A small class-conditioned image flow-matching model, trained from scratch.
Training: muon at rate 0.0035, 6200 steps, batches of 256.
Rows from block 10 of a small class-conditioned image flow-matching model, named by matrix and row number. Rows with one number belong to one channel. Each number is 128 + 32 x the weight over its row's rms, rounded and kept within 0 to 255. All counts start at 0. Numbers have three digits each.
Before each channel's rows are labels from the 100 images, of 14848 (inputs lightly noised), where the channel reaches its highest value: "patch colour" is the nearest of a few named colours to the mean colour under the peak; "strongest on" is what is common among them. Only what is clearly more common there than usual is listed. The data: capsule endoscopy frames (Kvasir-Capsule). In brackets: how many of the 100, against the usual share in percent.
# convs0: first 3x3 conv (model.decb.0.0.convs.0.weight, 192x384x3x3, each kernel summed), inputs 0-127
# convs1: second 3x3 conv (model.decb.0.0.convs.1.weight, 192x192x3x3, transposed, each kernel summed), outputs 0-191

patch colour: orange (32 vs 12)
strongest on: finding: ileocecal valve (49 vs 8.8)
convs0.106:145149139155106135090158082171108128109166115154174141085157133122144104075144096123139197184135148132141104109162127116074148138100167139083124141097142072122104190143081147112084154087108123116123129099126105152099089054165151144140141202178161132136120132144132134097090139151176048154079105140177125116153123147130098124148129137125182063143107161116122136107093149113128143124140
convs1.106:184185150121176110141116144092165155085081111030112138113123163159072113088135119152113090168111111137148089117134146101137168101155116156098176134173108108150131130123109149156111206116137093151139119149039161131126081141173120100130099149125100106115101099101139208141122093064188126142132133132086123080146094059155127127087120114162114182227092096122122146103132117160119077166108158157131166086088132135104119120127104179111129141123159114125105116147106115121135063167154131138126130130067120090172131135082122203094191090134209161132157112107116176159119157147103094072

patch colour: pink (31 vs 0.5); grey (29 vs 7.6)
strongest on: finding: pylorus (34 vs 3.4)
convs0.142:116148118162112112127131077101104168089142123095166126141223143162134145189145145099103150173113187148158098132106077147112088092124163140144156145149171169036153169147127196103113124087097160183119132101136090047154111131084154132096199121166122119066106115118149152121173166115131078062128102119108125131133158131175146154142087131121063167139102143158138124134117116207190158125178
convs1.142:165116168098154157089164139158123130063069071089146152082103139148109189110079105093155104149128103111112128109145094170161076145078097133148109163109094169116109212128138098165151141152186166153120085174164132100127074151111143116154101126096155097141173102095038208133139111138098078174120150113098132157068075109149132115118106120096145161128125065106189097097107102140123124160151170117082136105105127113173141110141124212112079121138112117100169058119071079088117137111138096162162156131100145098072132176105173154144147102153114177080138144144116102113150161078150110131

patch colour: grey (35 vs 7.6)
strongest on: finding: ileocecal valve (27 vs 8.8)
convs0.17:127191091092148137105115124145073150080154159081143114085111131134085085125168100150152139054158089131152136166113137164136119134133225146109172142139163121102149119117178096141116162139144111106073116174140129097105134130123166115167152058159138116114142110189114131107160144113152186164144102162085101099120135094125135145139128203125062140134151161147150119161140089121156161166125
convs1.17:162187141079117150104123127167186140144173134125116148112141126157114090103143120156115158071114124132092175125108155100097205174198152046108150129092126131124147123104110105145132104119172090134123119133072161075115167130081142097115192116112149161083125154123104112119119127132169179113121172138125147132187044072100109158123111083089086099148116112134163141073112139157141118150102144098126105147110162117132143127138084175146105123189078186109076136118135151114109082088142194187089116145143134208165146108181067064044112144121176170094144133117099093090099115156153092116

patch colour: grey (49 vs 7.6); orange (40 vs 12)
strongest on: finding: ileocecal valve (33 vs 8.8)
convs0.110:104102098151108117105131148076128147108170161144117149091089129135163131128127162185144105147189130143120116141129138159121095122131136120084128164130059108249154138140067132126134139108121089099122129148152099101068104082136165131089111112078121066101164137131109109083090102162130093110094178125131106080161115180102147071134141146092113093166119129118127121121131097163148168077130
convs1.110:169166137148113102084107145126114146123188141146198117124090123117096129137170134136156124143100164186164152097104110136115141098149137115177129125077194131100098181119126176092189099143069082101172096123103115121131092075061151105126093092166148108108144161120120126190114155170145112164113074112079108109112135152152136125127129131139132160174151107151181142116103052111101111183112122124077153163104067204110145152120089131136094092122166095112132074087161099131103094155090085193111074106147113122169086166055161168069138127086131175099061187132136150130113167126135099177

patch colour: orange (67 vs 12)
strongest on: finding: ileocecal valve (100 vs 8.8)
convs0.57:141142111119130090081123108130142111076102193142083131156174098096135153134096158123191108156133107105116181134145129137149159166156151092188151148143168158105086142128148138101181105105123131092211138104146121127100132158203162167135145123182135116096137141123115122119129127174147122158081124110145150156170108128189121161189168119131170069175139134136122134111134121130172101150152
convs1.57:096148129111124080135121172081157095131144135129161184092143112119193172116198159160127092127133089134117159139171150132189140115130185082132090159109161122141120182180159086115109155129183118161097150147135158094106077117067126139110111126145163140176123154139153169179153142090163134145143112104123178079118115139078073116116131121098151118172098117097066147142164172109185175141147106142149151134088174149150137101118185111053148132166132077212096098100152154100152078130104147117079089164118129117107116168121085123049169115094168066180102141165136081083159139149152181103

patch colour: pink (37 vs 0.5)
strongest on: finding: angiectasia (34 vs 1.9)
convs0.135:161178117116122166122127142130109085116162099140120130125152128080105116097118074108161113158106147113143107133121095158125088129109115149132107068116067169074098136129132165127115148131180112124125099155112136140128128116164178172154041122175151103154134107128151074108148157101112143155082120106214152138119144166112131161155163093140209085076189167115106109122190153115131096141174
convs1.135:105116098125144144083138094121176190073175201146079151144118132129097145102135208147136082145126148119120121094157138157173105171167131129130130170157100120127146179126156136102075113130104188136134140161105120108098147132158134125116154076188091152120129105129101131075140165085050161153137118108187077149147134090167125196108141099141088114116098113107130114125125135180151164165093168108087113137115061118136153113186167120110077156113106098088184167159169156134117134187131175124145119123151100100119176162084113155132197135148109153193117130208105209189127177135181110101

patch colour: black (35 vs 1.3)
strongest on: finding: ileocecal valve (29 vs 8.8)
convs0.97:129124158106144186152135170160154124189161128130121152087112144146146106121130096122075194106078170147158093133109164096141185159090171156102116095134171130127152154097171200111112093174068098126100092135121131176117142118175164127088167115127147179119152152106100150130115113132130124171093118121107127085136101124137140143122076174132144167126158114106129164064110186094075125143137
convs1.97:106124121183107116228133086143154119170145172072179095117122114078110162112098170171124115155137148126127132128128167148120162095160156116162163111085124120127095099109154129118026148117114168115096147123069107063125128138158145134115110126143097141125110136111102112156135118109141138093180116119063119084111086164170129116040097161133126147131179188098121200140139183182136184156200150092123107125125172153130089127135153135139139123079107060103140060126095142127090062124113109125119095155157094112095145196099081145128152101164189163092114167141094065153142164105086144148

patch colour: black (40 vs 1.3)
strongest on: finding: foreign body (36 vs 1.6)
convs0.149:137081138124183120124142145172188106118151173115149134143145116130158111129135121120206137106128129165150111115149129171087129134114167098117139187136075125122129128111134110171123130147086129107116122163144145149130108130126135074148178109123099125158124100095153158078074116183130104083122152135128119107093130162162153136118159173137088169150153117158144152161139140135124131087150
convs1.149:121096090149165112089125134116116108141079167128145113176129122202139065108140141157110120151118079141115160141082176134162183150112133155121105096139135086089118089108127149085077138113130075154149131079123153140133115133064093112146103130170151082110145146168069180148143104185132167110163133067085144172143158152047115128163133105217112071163091150136139122163069128119063192154090091179108109099159131087185181094121160163174108056138113128086122150148088107112135229143135176141138135090121157133100123129091150166136148124148089097105144117128131118132098174173157146097

patch colour: orange (91 vs 12)
strongest on: finding: ileocecal valve (100 vs 8.8)
convs0.58:134169138066168140161122131161166087112122161129147133122127131103161114112137157168185154148115173095126109137113100107105135108197133120113117113107150152150162152171102129137103107141119136077151139120176109088121105126111099109124129131111143174162207141104169148091141121146142145125114152141157099109167114166181162148144146117141139075128117159137117117151109142170116188078151
convs1.58:152118159135173046145112166185083148132123145147166190120158153144093190076189130141093121081116156091076194188164114107138118102136153091099149151204122072147159112139091095107121193158134116131092141124102075112131078146158159133149127167117165127121142100154119143111105104107097185113130139105136187104102146148130124137136143179136142170149048125089107139166082151149103144121093164141179161122084109086167110087137102075037161187168163129162138195133135100155112115111129175114106149121072144133140084143185112140075179083132138113106119142129143119124133163087123176163

patch colour: pink (25 vs 0.5)
strongest on: finding: pylorus (64 vs 3.4)
convs0.105:116097136122091094142111130111128126110134086096127138121127157118118154165098193094107103151175170126143140107129119125109115125146142144109180110121110171098145105109090121112125108104171135127137135046127151151117084157130134098123116148127124148159139167108107119101191140153085127192119134083174154141164158131161144120127141106120199069110141122101116136109181127139065134086117
convs1.105:146148178122109128083089147120146130159103114125091089168212112163130115131064152178116144157157152095144097146157080097158130111131105162165011108094112062142088078111144137146127141090115056085066141115145113076171114134163108181179167102113145087134109160137134053132112089126141167121094111088158163172132117137175142115152144138122157140169132204152125138138150108078128212102111109126108106152198158179111127129104169165142153151178107139142131106095097128133133178110164131141115190176088135111185166114131174098184140125121146133103143101109139141129121069133081138177

patch colour: pink (26 vs 0.5)
strongest on: finding: pylorus (44 vs 3.4)
convs0.70:143053101137086158121158093143111166073134114106148135135147154112116146143124158156164148127133129117112190155151127092114093183146140128108131105116174157156171053114125088127156133083154114124183155072177145150124106099146158074097170133150079168113134121130107133183109147108089080126125157128111148097136153070149126142118138158121065158120105123146109109172088161131107096128116
convs1.70:073061130107158106130167134141058141150122117150144113090108102156074077122108138134080085117135176124142159119157071157127168156172180109085055115135152163115124093127147146126219130196177102113143166102121143101169103164170062094150059156158117128153128085116137146159080166134122158077101169118127140086163186166143128117120133201122182087114133074146087150088105158063092132102174139146116137152096232138116127107126085139146136090110096128146125151123089132154173108129145077078176132157118153167094088155141138138128111088092105130085147128099160137101154139157116165099

patch colour: black (78 vs 1.3)
strongest on: finding: foreign body (26 vs 1.6)
convs0.65:133083142177116142151136145131156137103165159139111129119159150102133149143131106128151108166155100164114172190171146131077076127125119156102111168126120149151133101116142078095115124124147117113154129140149109140152095088152183137133088125135107139164145083132109067136124135140108186157126134120100132112099159127081135126101121168153132123166113137151126120176101109123136139121112
convs1.65:148211154123110110137084088109141134084136103115107147164186169157111088119100174172093136109092129158106139093099123146107127109130144113201141178054133074079136110101188131149124106099136150155144153100132128082059113069122089075120115098152051081099156142159140149124164142205156152132123118075162108152143145143109092105117175125131105081160067150180124125081129105192132136132080120121117097121176125052067144119113126135116051128182168121144161103187172115172108126101121145125152120165095157122139153116146100177129119114194138079171175109178118119184135137149165123144

patch colour: grey (25 vs 7.6)
strongest on: finding: ileocecal valve (54 vs 8.8)
convs0.31:159161177092146114121182195172141107149149125144159134188075184123133122158117092153190114092105122112164148124141133151124099156133141139105176141117153172131156159128149137158156130171141120162145190130134152147162130102110158148158114059156128170083124123157172129084110162148121183118124156157100094136093149155189136136118149168101172214141121117150150135082190129128135160127180
convs1.31:136111141117147089151084092152132132094164110172098113121163095121104115187144157097162101073131133092185105120112105057149114153119135111146126163176161094154147143128105090184113145103027169126135102168097166135127133174147116167166168128129193201103110181128159188121140122123186117099059073110160153130099079089136115127142200132179157139143073145113143118124168128095101147100101142186132143095112136110100126169169136094131102136124119129174155147143096124102182096089133144100126173147125223144116118110129156114136212150162216096121136062137128133099176153149098150111