From a checkpoint of a small class-conditioned image flow-matching model.
Data: trained on capsule endoscopy frames (Kvasir-Capsule), 42238 training examples, 37.6 epochs.
Rows from block 10 of a small class-conditioned image flow-matching model, named by matrix and row number. Each number is 500 + 50 x the weight over its row's rms, rounded and kept within 0 to 999. All counts start at 0. Numbers have three digits each. After the name is the row's rms in percent of the matrix's.
After each channel's rows are labels from the 100 images, of 14848 (inputs lightly noised), where the channel reaches its highest value: "top examples" is what is common among them. Only what is clearly more common there than usual is listed. The data: capsule endoscopy frames (Kvasir-Capsule). In brackets: how many of the 100.
# convs0: first 3x3 conv (model.decb.0.0.convs.0.weight, 192x384x3x3, each kernel summed), inputs 256-383

convs0.93 096:473455448440390527448492441528576462541507528410464499604594523440569491534517537496514415577458490644601524499429460422501471512571522538481530463523517539585472505508433528438468435483444546538472499485367494437434474616479572418450574431532512439468468433472468516474477504505436604567578528498529475465495489592528472507535442411557524502438507470580607514512491573471485522499522
top examples: finding: reduced mucosal view (57)

convs0.88 131:552558579490447522466494580475485543506493519520426558475555358478439514463400464472436514491606504374453357481431513512513452451479442465455489471485507481423552526469509485475477454518568522519486661527431478475471535386508446411500395432504502522416468542593490490608494486487484539504391448507470523515491473364420501478444492470514593573520516525514452532517494572554494542494481
top examples: finding: reduced mucosal view (80)

convs0.158 092:529456381501587558549508496505512446587398466558573478462466628533478455557421463491403427568422494539466414538489494594499416473559484435461550496519444449484509409512505447481575538573489449479489534587525512527480515631522566466507512514442517491409479478441560443424432509568464493509550415472479457428441492507600508511478509391463579477415536473482612521509496453457484495450510
top examples: finding: foreign body (38)

convs0.40 087:521497538517491462429500474497448446589542458509578443491426519473475466422485524500538554490487521570546425524480518487492639546537513452499537412506447540545552440552474537485531594490460422457421521449583454466434519464467603454496493468464442467436582537597533441549415579584499547609519505575489537493465550566556483597517478558490541421464499517519395423578512448448448499460519
top examples: finding: ulcer (46)

convs0.92 089:454409420515574414597507549482514511488578477571424486468393539594534516539560496468515426537454456541547501468483530601419398483543478534493559458507409566537476517529542524544533495505546479523410535494477535418468430579476509603517490529483518447431471450557560546452565500434461496506607477444496507538471540525584561457534540506492513576460545437553634466564527540434407534506432
top examples: finding: reduced mucosal view (89)

convs0.5 106:484518516480487470485464487469463502422483535562548512521435426472516514373435522485463482481489518515537400488514459451469525413519479467413483547520525531387630449505482454540468418493444501506489451429450509427507518432471554561509519468407458492494498402505504548482452469454493491568515448484523495499490487584429471502536426483522515493503499483583588467538463457544438466585507
top examples: finding: angiectasia (44)

convs0.137 094:501451529433465499535545496504471582461525475591506535489557594521505450525584490506600536499530477529480522519435532431487464453491591468458538484483492478548596463543517464551493577544555483523498466619521495527537465660495493367509456570495585496507507330470496595478519513448516529534543577532428448475458452627511447543474438431494490448519523454434559456520456514453512439480465
top examples: finding: pylorus (33); finding: foreign body (25)

convs0.166 097:522561465526504483475524533496516469637473513405701343544483429549474510670383492468492524502525529530442513505513458486509500461505521536433444549509512482561616507580510584496550478527530545548538524504539492527517527484496453500638564475608512474563539457460522511473513477439439534434462518507514555468650486472498460493450451483546497526532492488514296427547474505521523518600515
top examples: finding: angiectasia (40)

convs0.189 121:516482421444575435533392541495411589544499509501456466481430386460494460550366478506471588389495438429404411489481459518518582488532528536441541462507486442471473477503559368581500416506506454517466647512490507468488498479544595591531339470459432463364486483412431495556501490471451479429576461517452489496549461498495468488465443482514502554531488513529454502497435497510482465517529
top examples: finding: angiectasia (67)

convs0.156 131:612596614556498591569528548491475425540480515426540429528517424550477536455447470505451481533517515369522489479499473508449611495488572477509509491513419602468457597588541549532518514567575522562468600517437481478524528529447520663531583491527511477493455535528379515443471438421468428518496517463426468438483469417464453433435444454464516535551470475556483543560457524410563476643507
top examples: finding: reduced mucosal view (66)

convs0.23 099:542479512610486523379495558508536592606501499560560475501456537517553553577499451535547522482467581523482478570501519511511553506494496520532549485483511460490562498440540441513522637484529420518491398496440442427515492575441501539460478455501521514345447505426582449481504467472481508513667482416490484533499517670652494475514517506498486438553531480438604538550438490556533435452477
top examples: finding: ileocecal valve (70)

convs0.52 092:486495454591512503462392458538586487566454491451431577484452523450519507363544472472507502485448440404503387511440537533438553436558542473472501490503452537435553526493483449466486436506390373461484550436560523482468505510523405505460522530493477517481566386474607598506569481474573539528574570485452464517484485479564558532461531558546513479501570450504446524534569412503562530555509
top examples: finding: ileocecal valve (100)

convs0.142 088:441401516564426492496493486481566490377489496554405566475530558500493496483650464496469469564449495580519381511474482439441490487444519489533495421496535509555623441492496471491563649524566468459454448559555489492445507542476533471496475517361580542504523450317442536498463485554458503553570486542444525458475500531579446481515526505494527477489537479494449474463500476493455515439453
top examples: finding: pylorus (34)

convs0.65 108:547492408488468445489426530484419568439510477652497445575366497528460493612494513462477495397550478613410546452486457427493515464498511451449477507467450552544430516408508423503499518513351453551505525585497455492498411481550646558518483495565515511645468477573500480709479527523520433532515472492471479449535513581557452459466483495483481551462475553496437438485469553612453536584507
top examples: finding: foreign body (26)

convs0.130 083:453550513467538530525599520508494535592465537658536526506614500520594453429477536460458498480371489536515571503509493514487394520435510500481508492504487565559590444523484633457503432504643428459521462486431479475529461450515474543519474520423498504437592406499439442477531437641476552655435400521466503513528470531587438517502509469501449520491490453505430663442499521508540462508521
top examples: finding: ulcer (49)

convs0.104 100:416468461442482511601549530560499588494614486576466534499411499493430530552466465471481482517502444436525534552473467595511490486471546461430448476477384506502607560428455445569480519538599562533497520541468488512483419399519603477427456499453540500488525448399495581467437488465505416537571522469507485528452468560602593463556518601539502489471543473544536566518505492527382470539495
top examples: finding: reduced mucosal view (63)

convs0.70 100:499573368545464447502565453439534381487489493592473508455484522487473463642456506518450551534446541606493531570511526415555564425485485519499470546466517489494573475522515509535498560479574476499494506469387517440474437427469493588486601478405479484458476566714483373486511460544543513540507503519497498505457482568583532515558514552462514521509479528561495482592554533504491486547479
top examples: finding: pylorus (44)

convs0.149 104:515457513438358510542455517489565479580556520761483573589556591443508455487491576493463548472467498405464352549510534429438450459524465464498552455483570416461510504517548525510526582477681536530482506555519461574519488544528456492463483426405499472366599424598473530467494593602392599647494436471534510488407449475513434474482501493535480505483543514517537567451539565389482463486469
top examples: finding: foreign body (36)

convs0.170 134:493442467466509487487477540492473526558435512573540579459451493448568507407508495495555458565560422523482343431438509417463447472472520529601554471456559465601526451490449449461522546498399501455513381545533495474465486448499540534480416512594552517456575413506522562566603574544428452536597596452456546393473483488484600472511546633475481491429569572516612473486578513548527515457521
top examples: finding: foreign body (37)

convs0.143 097:406554511437489495490455492495519506545470533493433445497468549558474515341530478548594511523514481492478541525505590544485587470487424496437472490467533504330478486457462428500460589478425605465500416415436382522571550531486392447444561514467533492395575441593554504400473501376498540463541493567443522469490426503485530471583497501523478509403467533524504473486490436498548526462519
top examples: finding: angiectasia (26)

convs0.54 090:469417363497539598491419564563565535520597477442499509564558554384566495498524458441429423455517490496501615480495572603466501490539512516512466468520447522457454642487485476527423540471585460491479522512534518542421528653516518436438506507492461469586445441487568517546554480542519557522616529502479460492492488471624438454485514466564525515579513486484504515492491468445519486532458
top examples: finding: reduced mucosal view (69)

convs0.73 089:573513483570601433497600542458518500456577531416523487500416494391591447525469427455536432474485537521423629499461543566524485470541557510498509528515515613508489467539540417499478603488430540484519552481469473477525557479504442587527429498529550490607598475667512474534525524464533530445509532525465468549484493553486415514501522504453602506419575472576568558558406547611512420558449
top examples: finding: pylorus (51)

convs0.84 102:497381547486438423467485689478474508548578560392451484518402490409420554409420473482463562444461544433470451470490457447554290407479578520449495516508539582452484547468482465541470506482558417461524504496474532455515489459444343489524490497493461463463505511349470458595475541479462442538411472486479525454404479368477447439497516473537491597513632486575481491507448519494483473458492
top examples: finding: reduced mucosal view (94)

convs0.135 109:474517576461489496567451480548449531503417533431454509475539449438504481569410506477554528412581455484441437510562507420547514467599562556477527502503432499447464589436528426523509353477459459523509514447491479567505475495501515500540541532482509526445485513545474536519410493452444583460542464498442458503422469554417500458495488494439499477520538486468607512462453475524458465499555
top examples: finding: angiectasia (34)

convs0.185 091:557459479512557529484521562481443527574550499406515533491483501504578478446431408506428621451493517458490353468505483553536411501524487521435487526470511506418467498444475396464470406452481449454528388493539563519511474441575471399543618543522521458514502455375456520481524460443426448478471567467526481506510518435470487500475460507508483546502524477428405449462477538533410467568563
top examples: finding: reduced mucosal view (39); finding: ileocecal valve (28)

convs0.107 091:644519511455364429535502520513463493529589528516570396572391468604491502451432487514542454486600548512527525524472515400476557496512520527440561440535500491408471587539521499487507465534485459466469414490539464490532365377504468518421446464480540433511554531516465462556490560534408545544491482496423477558517495485387501421518487452500537495492478460565555479479490578468518467531524
top examples: finding: ulcer (55); finding: ileocecal valve (29)

convs0.105 123:511541358484505559503527490522513532510480487562546510501441493461449531495380486466462514414474443449497625458484498477488377495495465479482410527481449493438444548479520479461503434452553435520546446565500461459521577327516552561558452530528468493499442477426387439471446488527536497455376458469487505510483480445487474498461513433496524417527486497456532481485500517516506587532513
top examples: finding: pylorus (64)

convs0.59 100:481554537463495586607489501484568458540492460486422520432467576473475484328539467524534561498511527479500632497499401485560420474481575573505565460522600489410363548512468399504490513447435443494508503500427489434567548524419473529509508549443543475557507496615564511496443499540502540531541464525489449513453489524532554465492562517469523508486434491547442577555570529485564423474495
top examples: finding: pylorus (47)

convs0.25 135:458501438540450467529541456527468452468572504507474494516447514503515538379521513502543447492428490494406537556461492526483537562500496529521449513521467576410338452530513377537528524528487405528444356500537499608533482536564495379445515443482509496518494463458514490451541519443544630556458526492341499456444470529491464523546556477517510618508512500531392524536543462461386525527461
top examples: finding: ileocecal valve (32)

convs0.50 086:485555429501542477537529508510566514628484491532584502465337616508504403592616542502543444452404509596403617537485442559472577466613494501520529451523486480512466619444512515463511516544443398466518532540498472485511508684503595502549535519469570453541561451480527615425464477546541454617576460548508547521452484549610489440492540473452652443475488485489550632483527492505516427516490
top examples: finding: pylorus (36)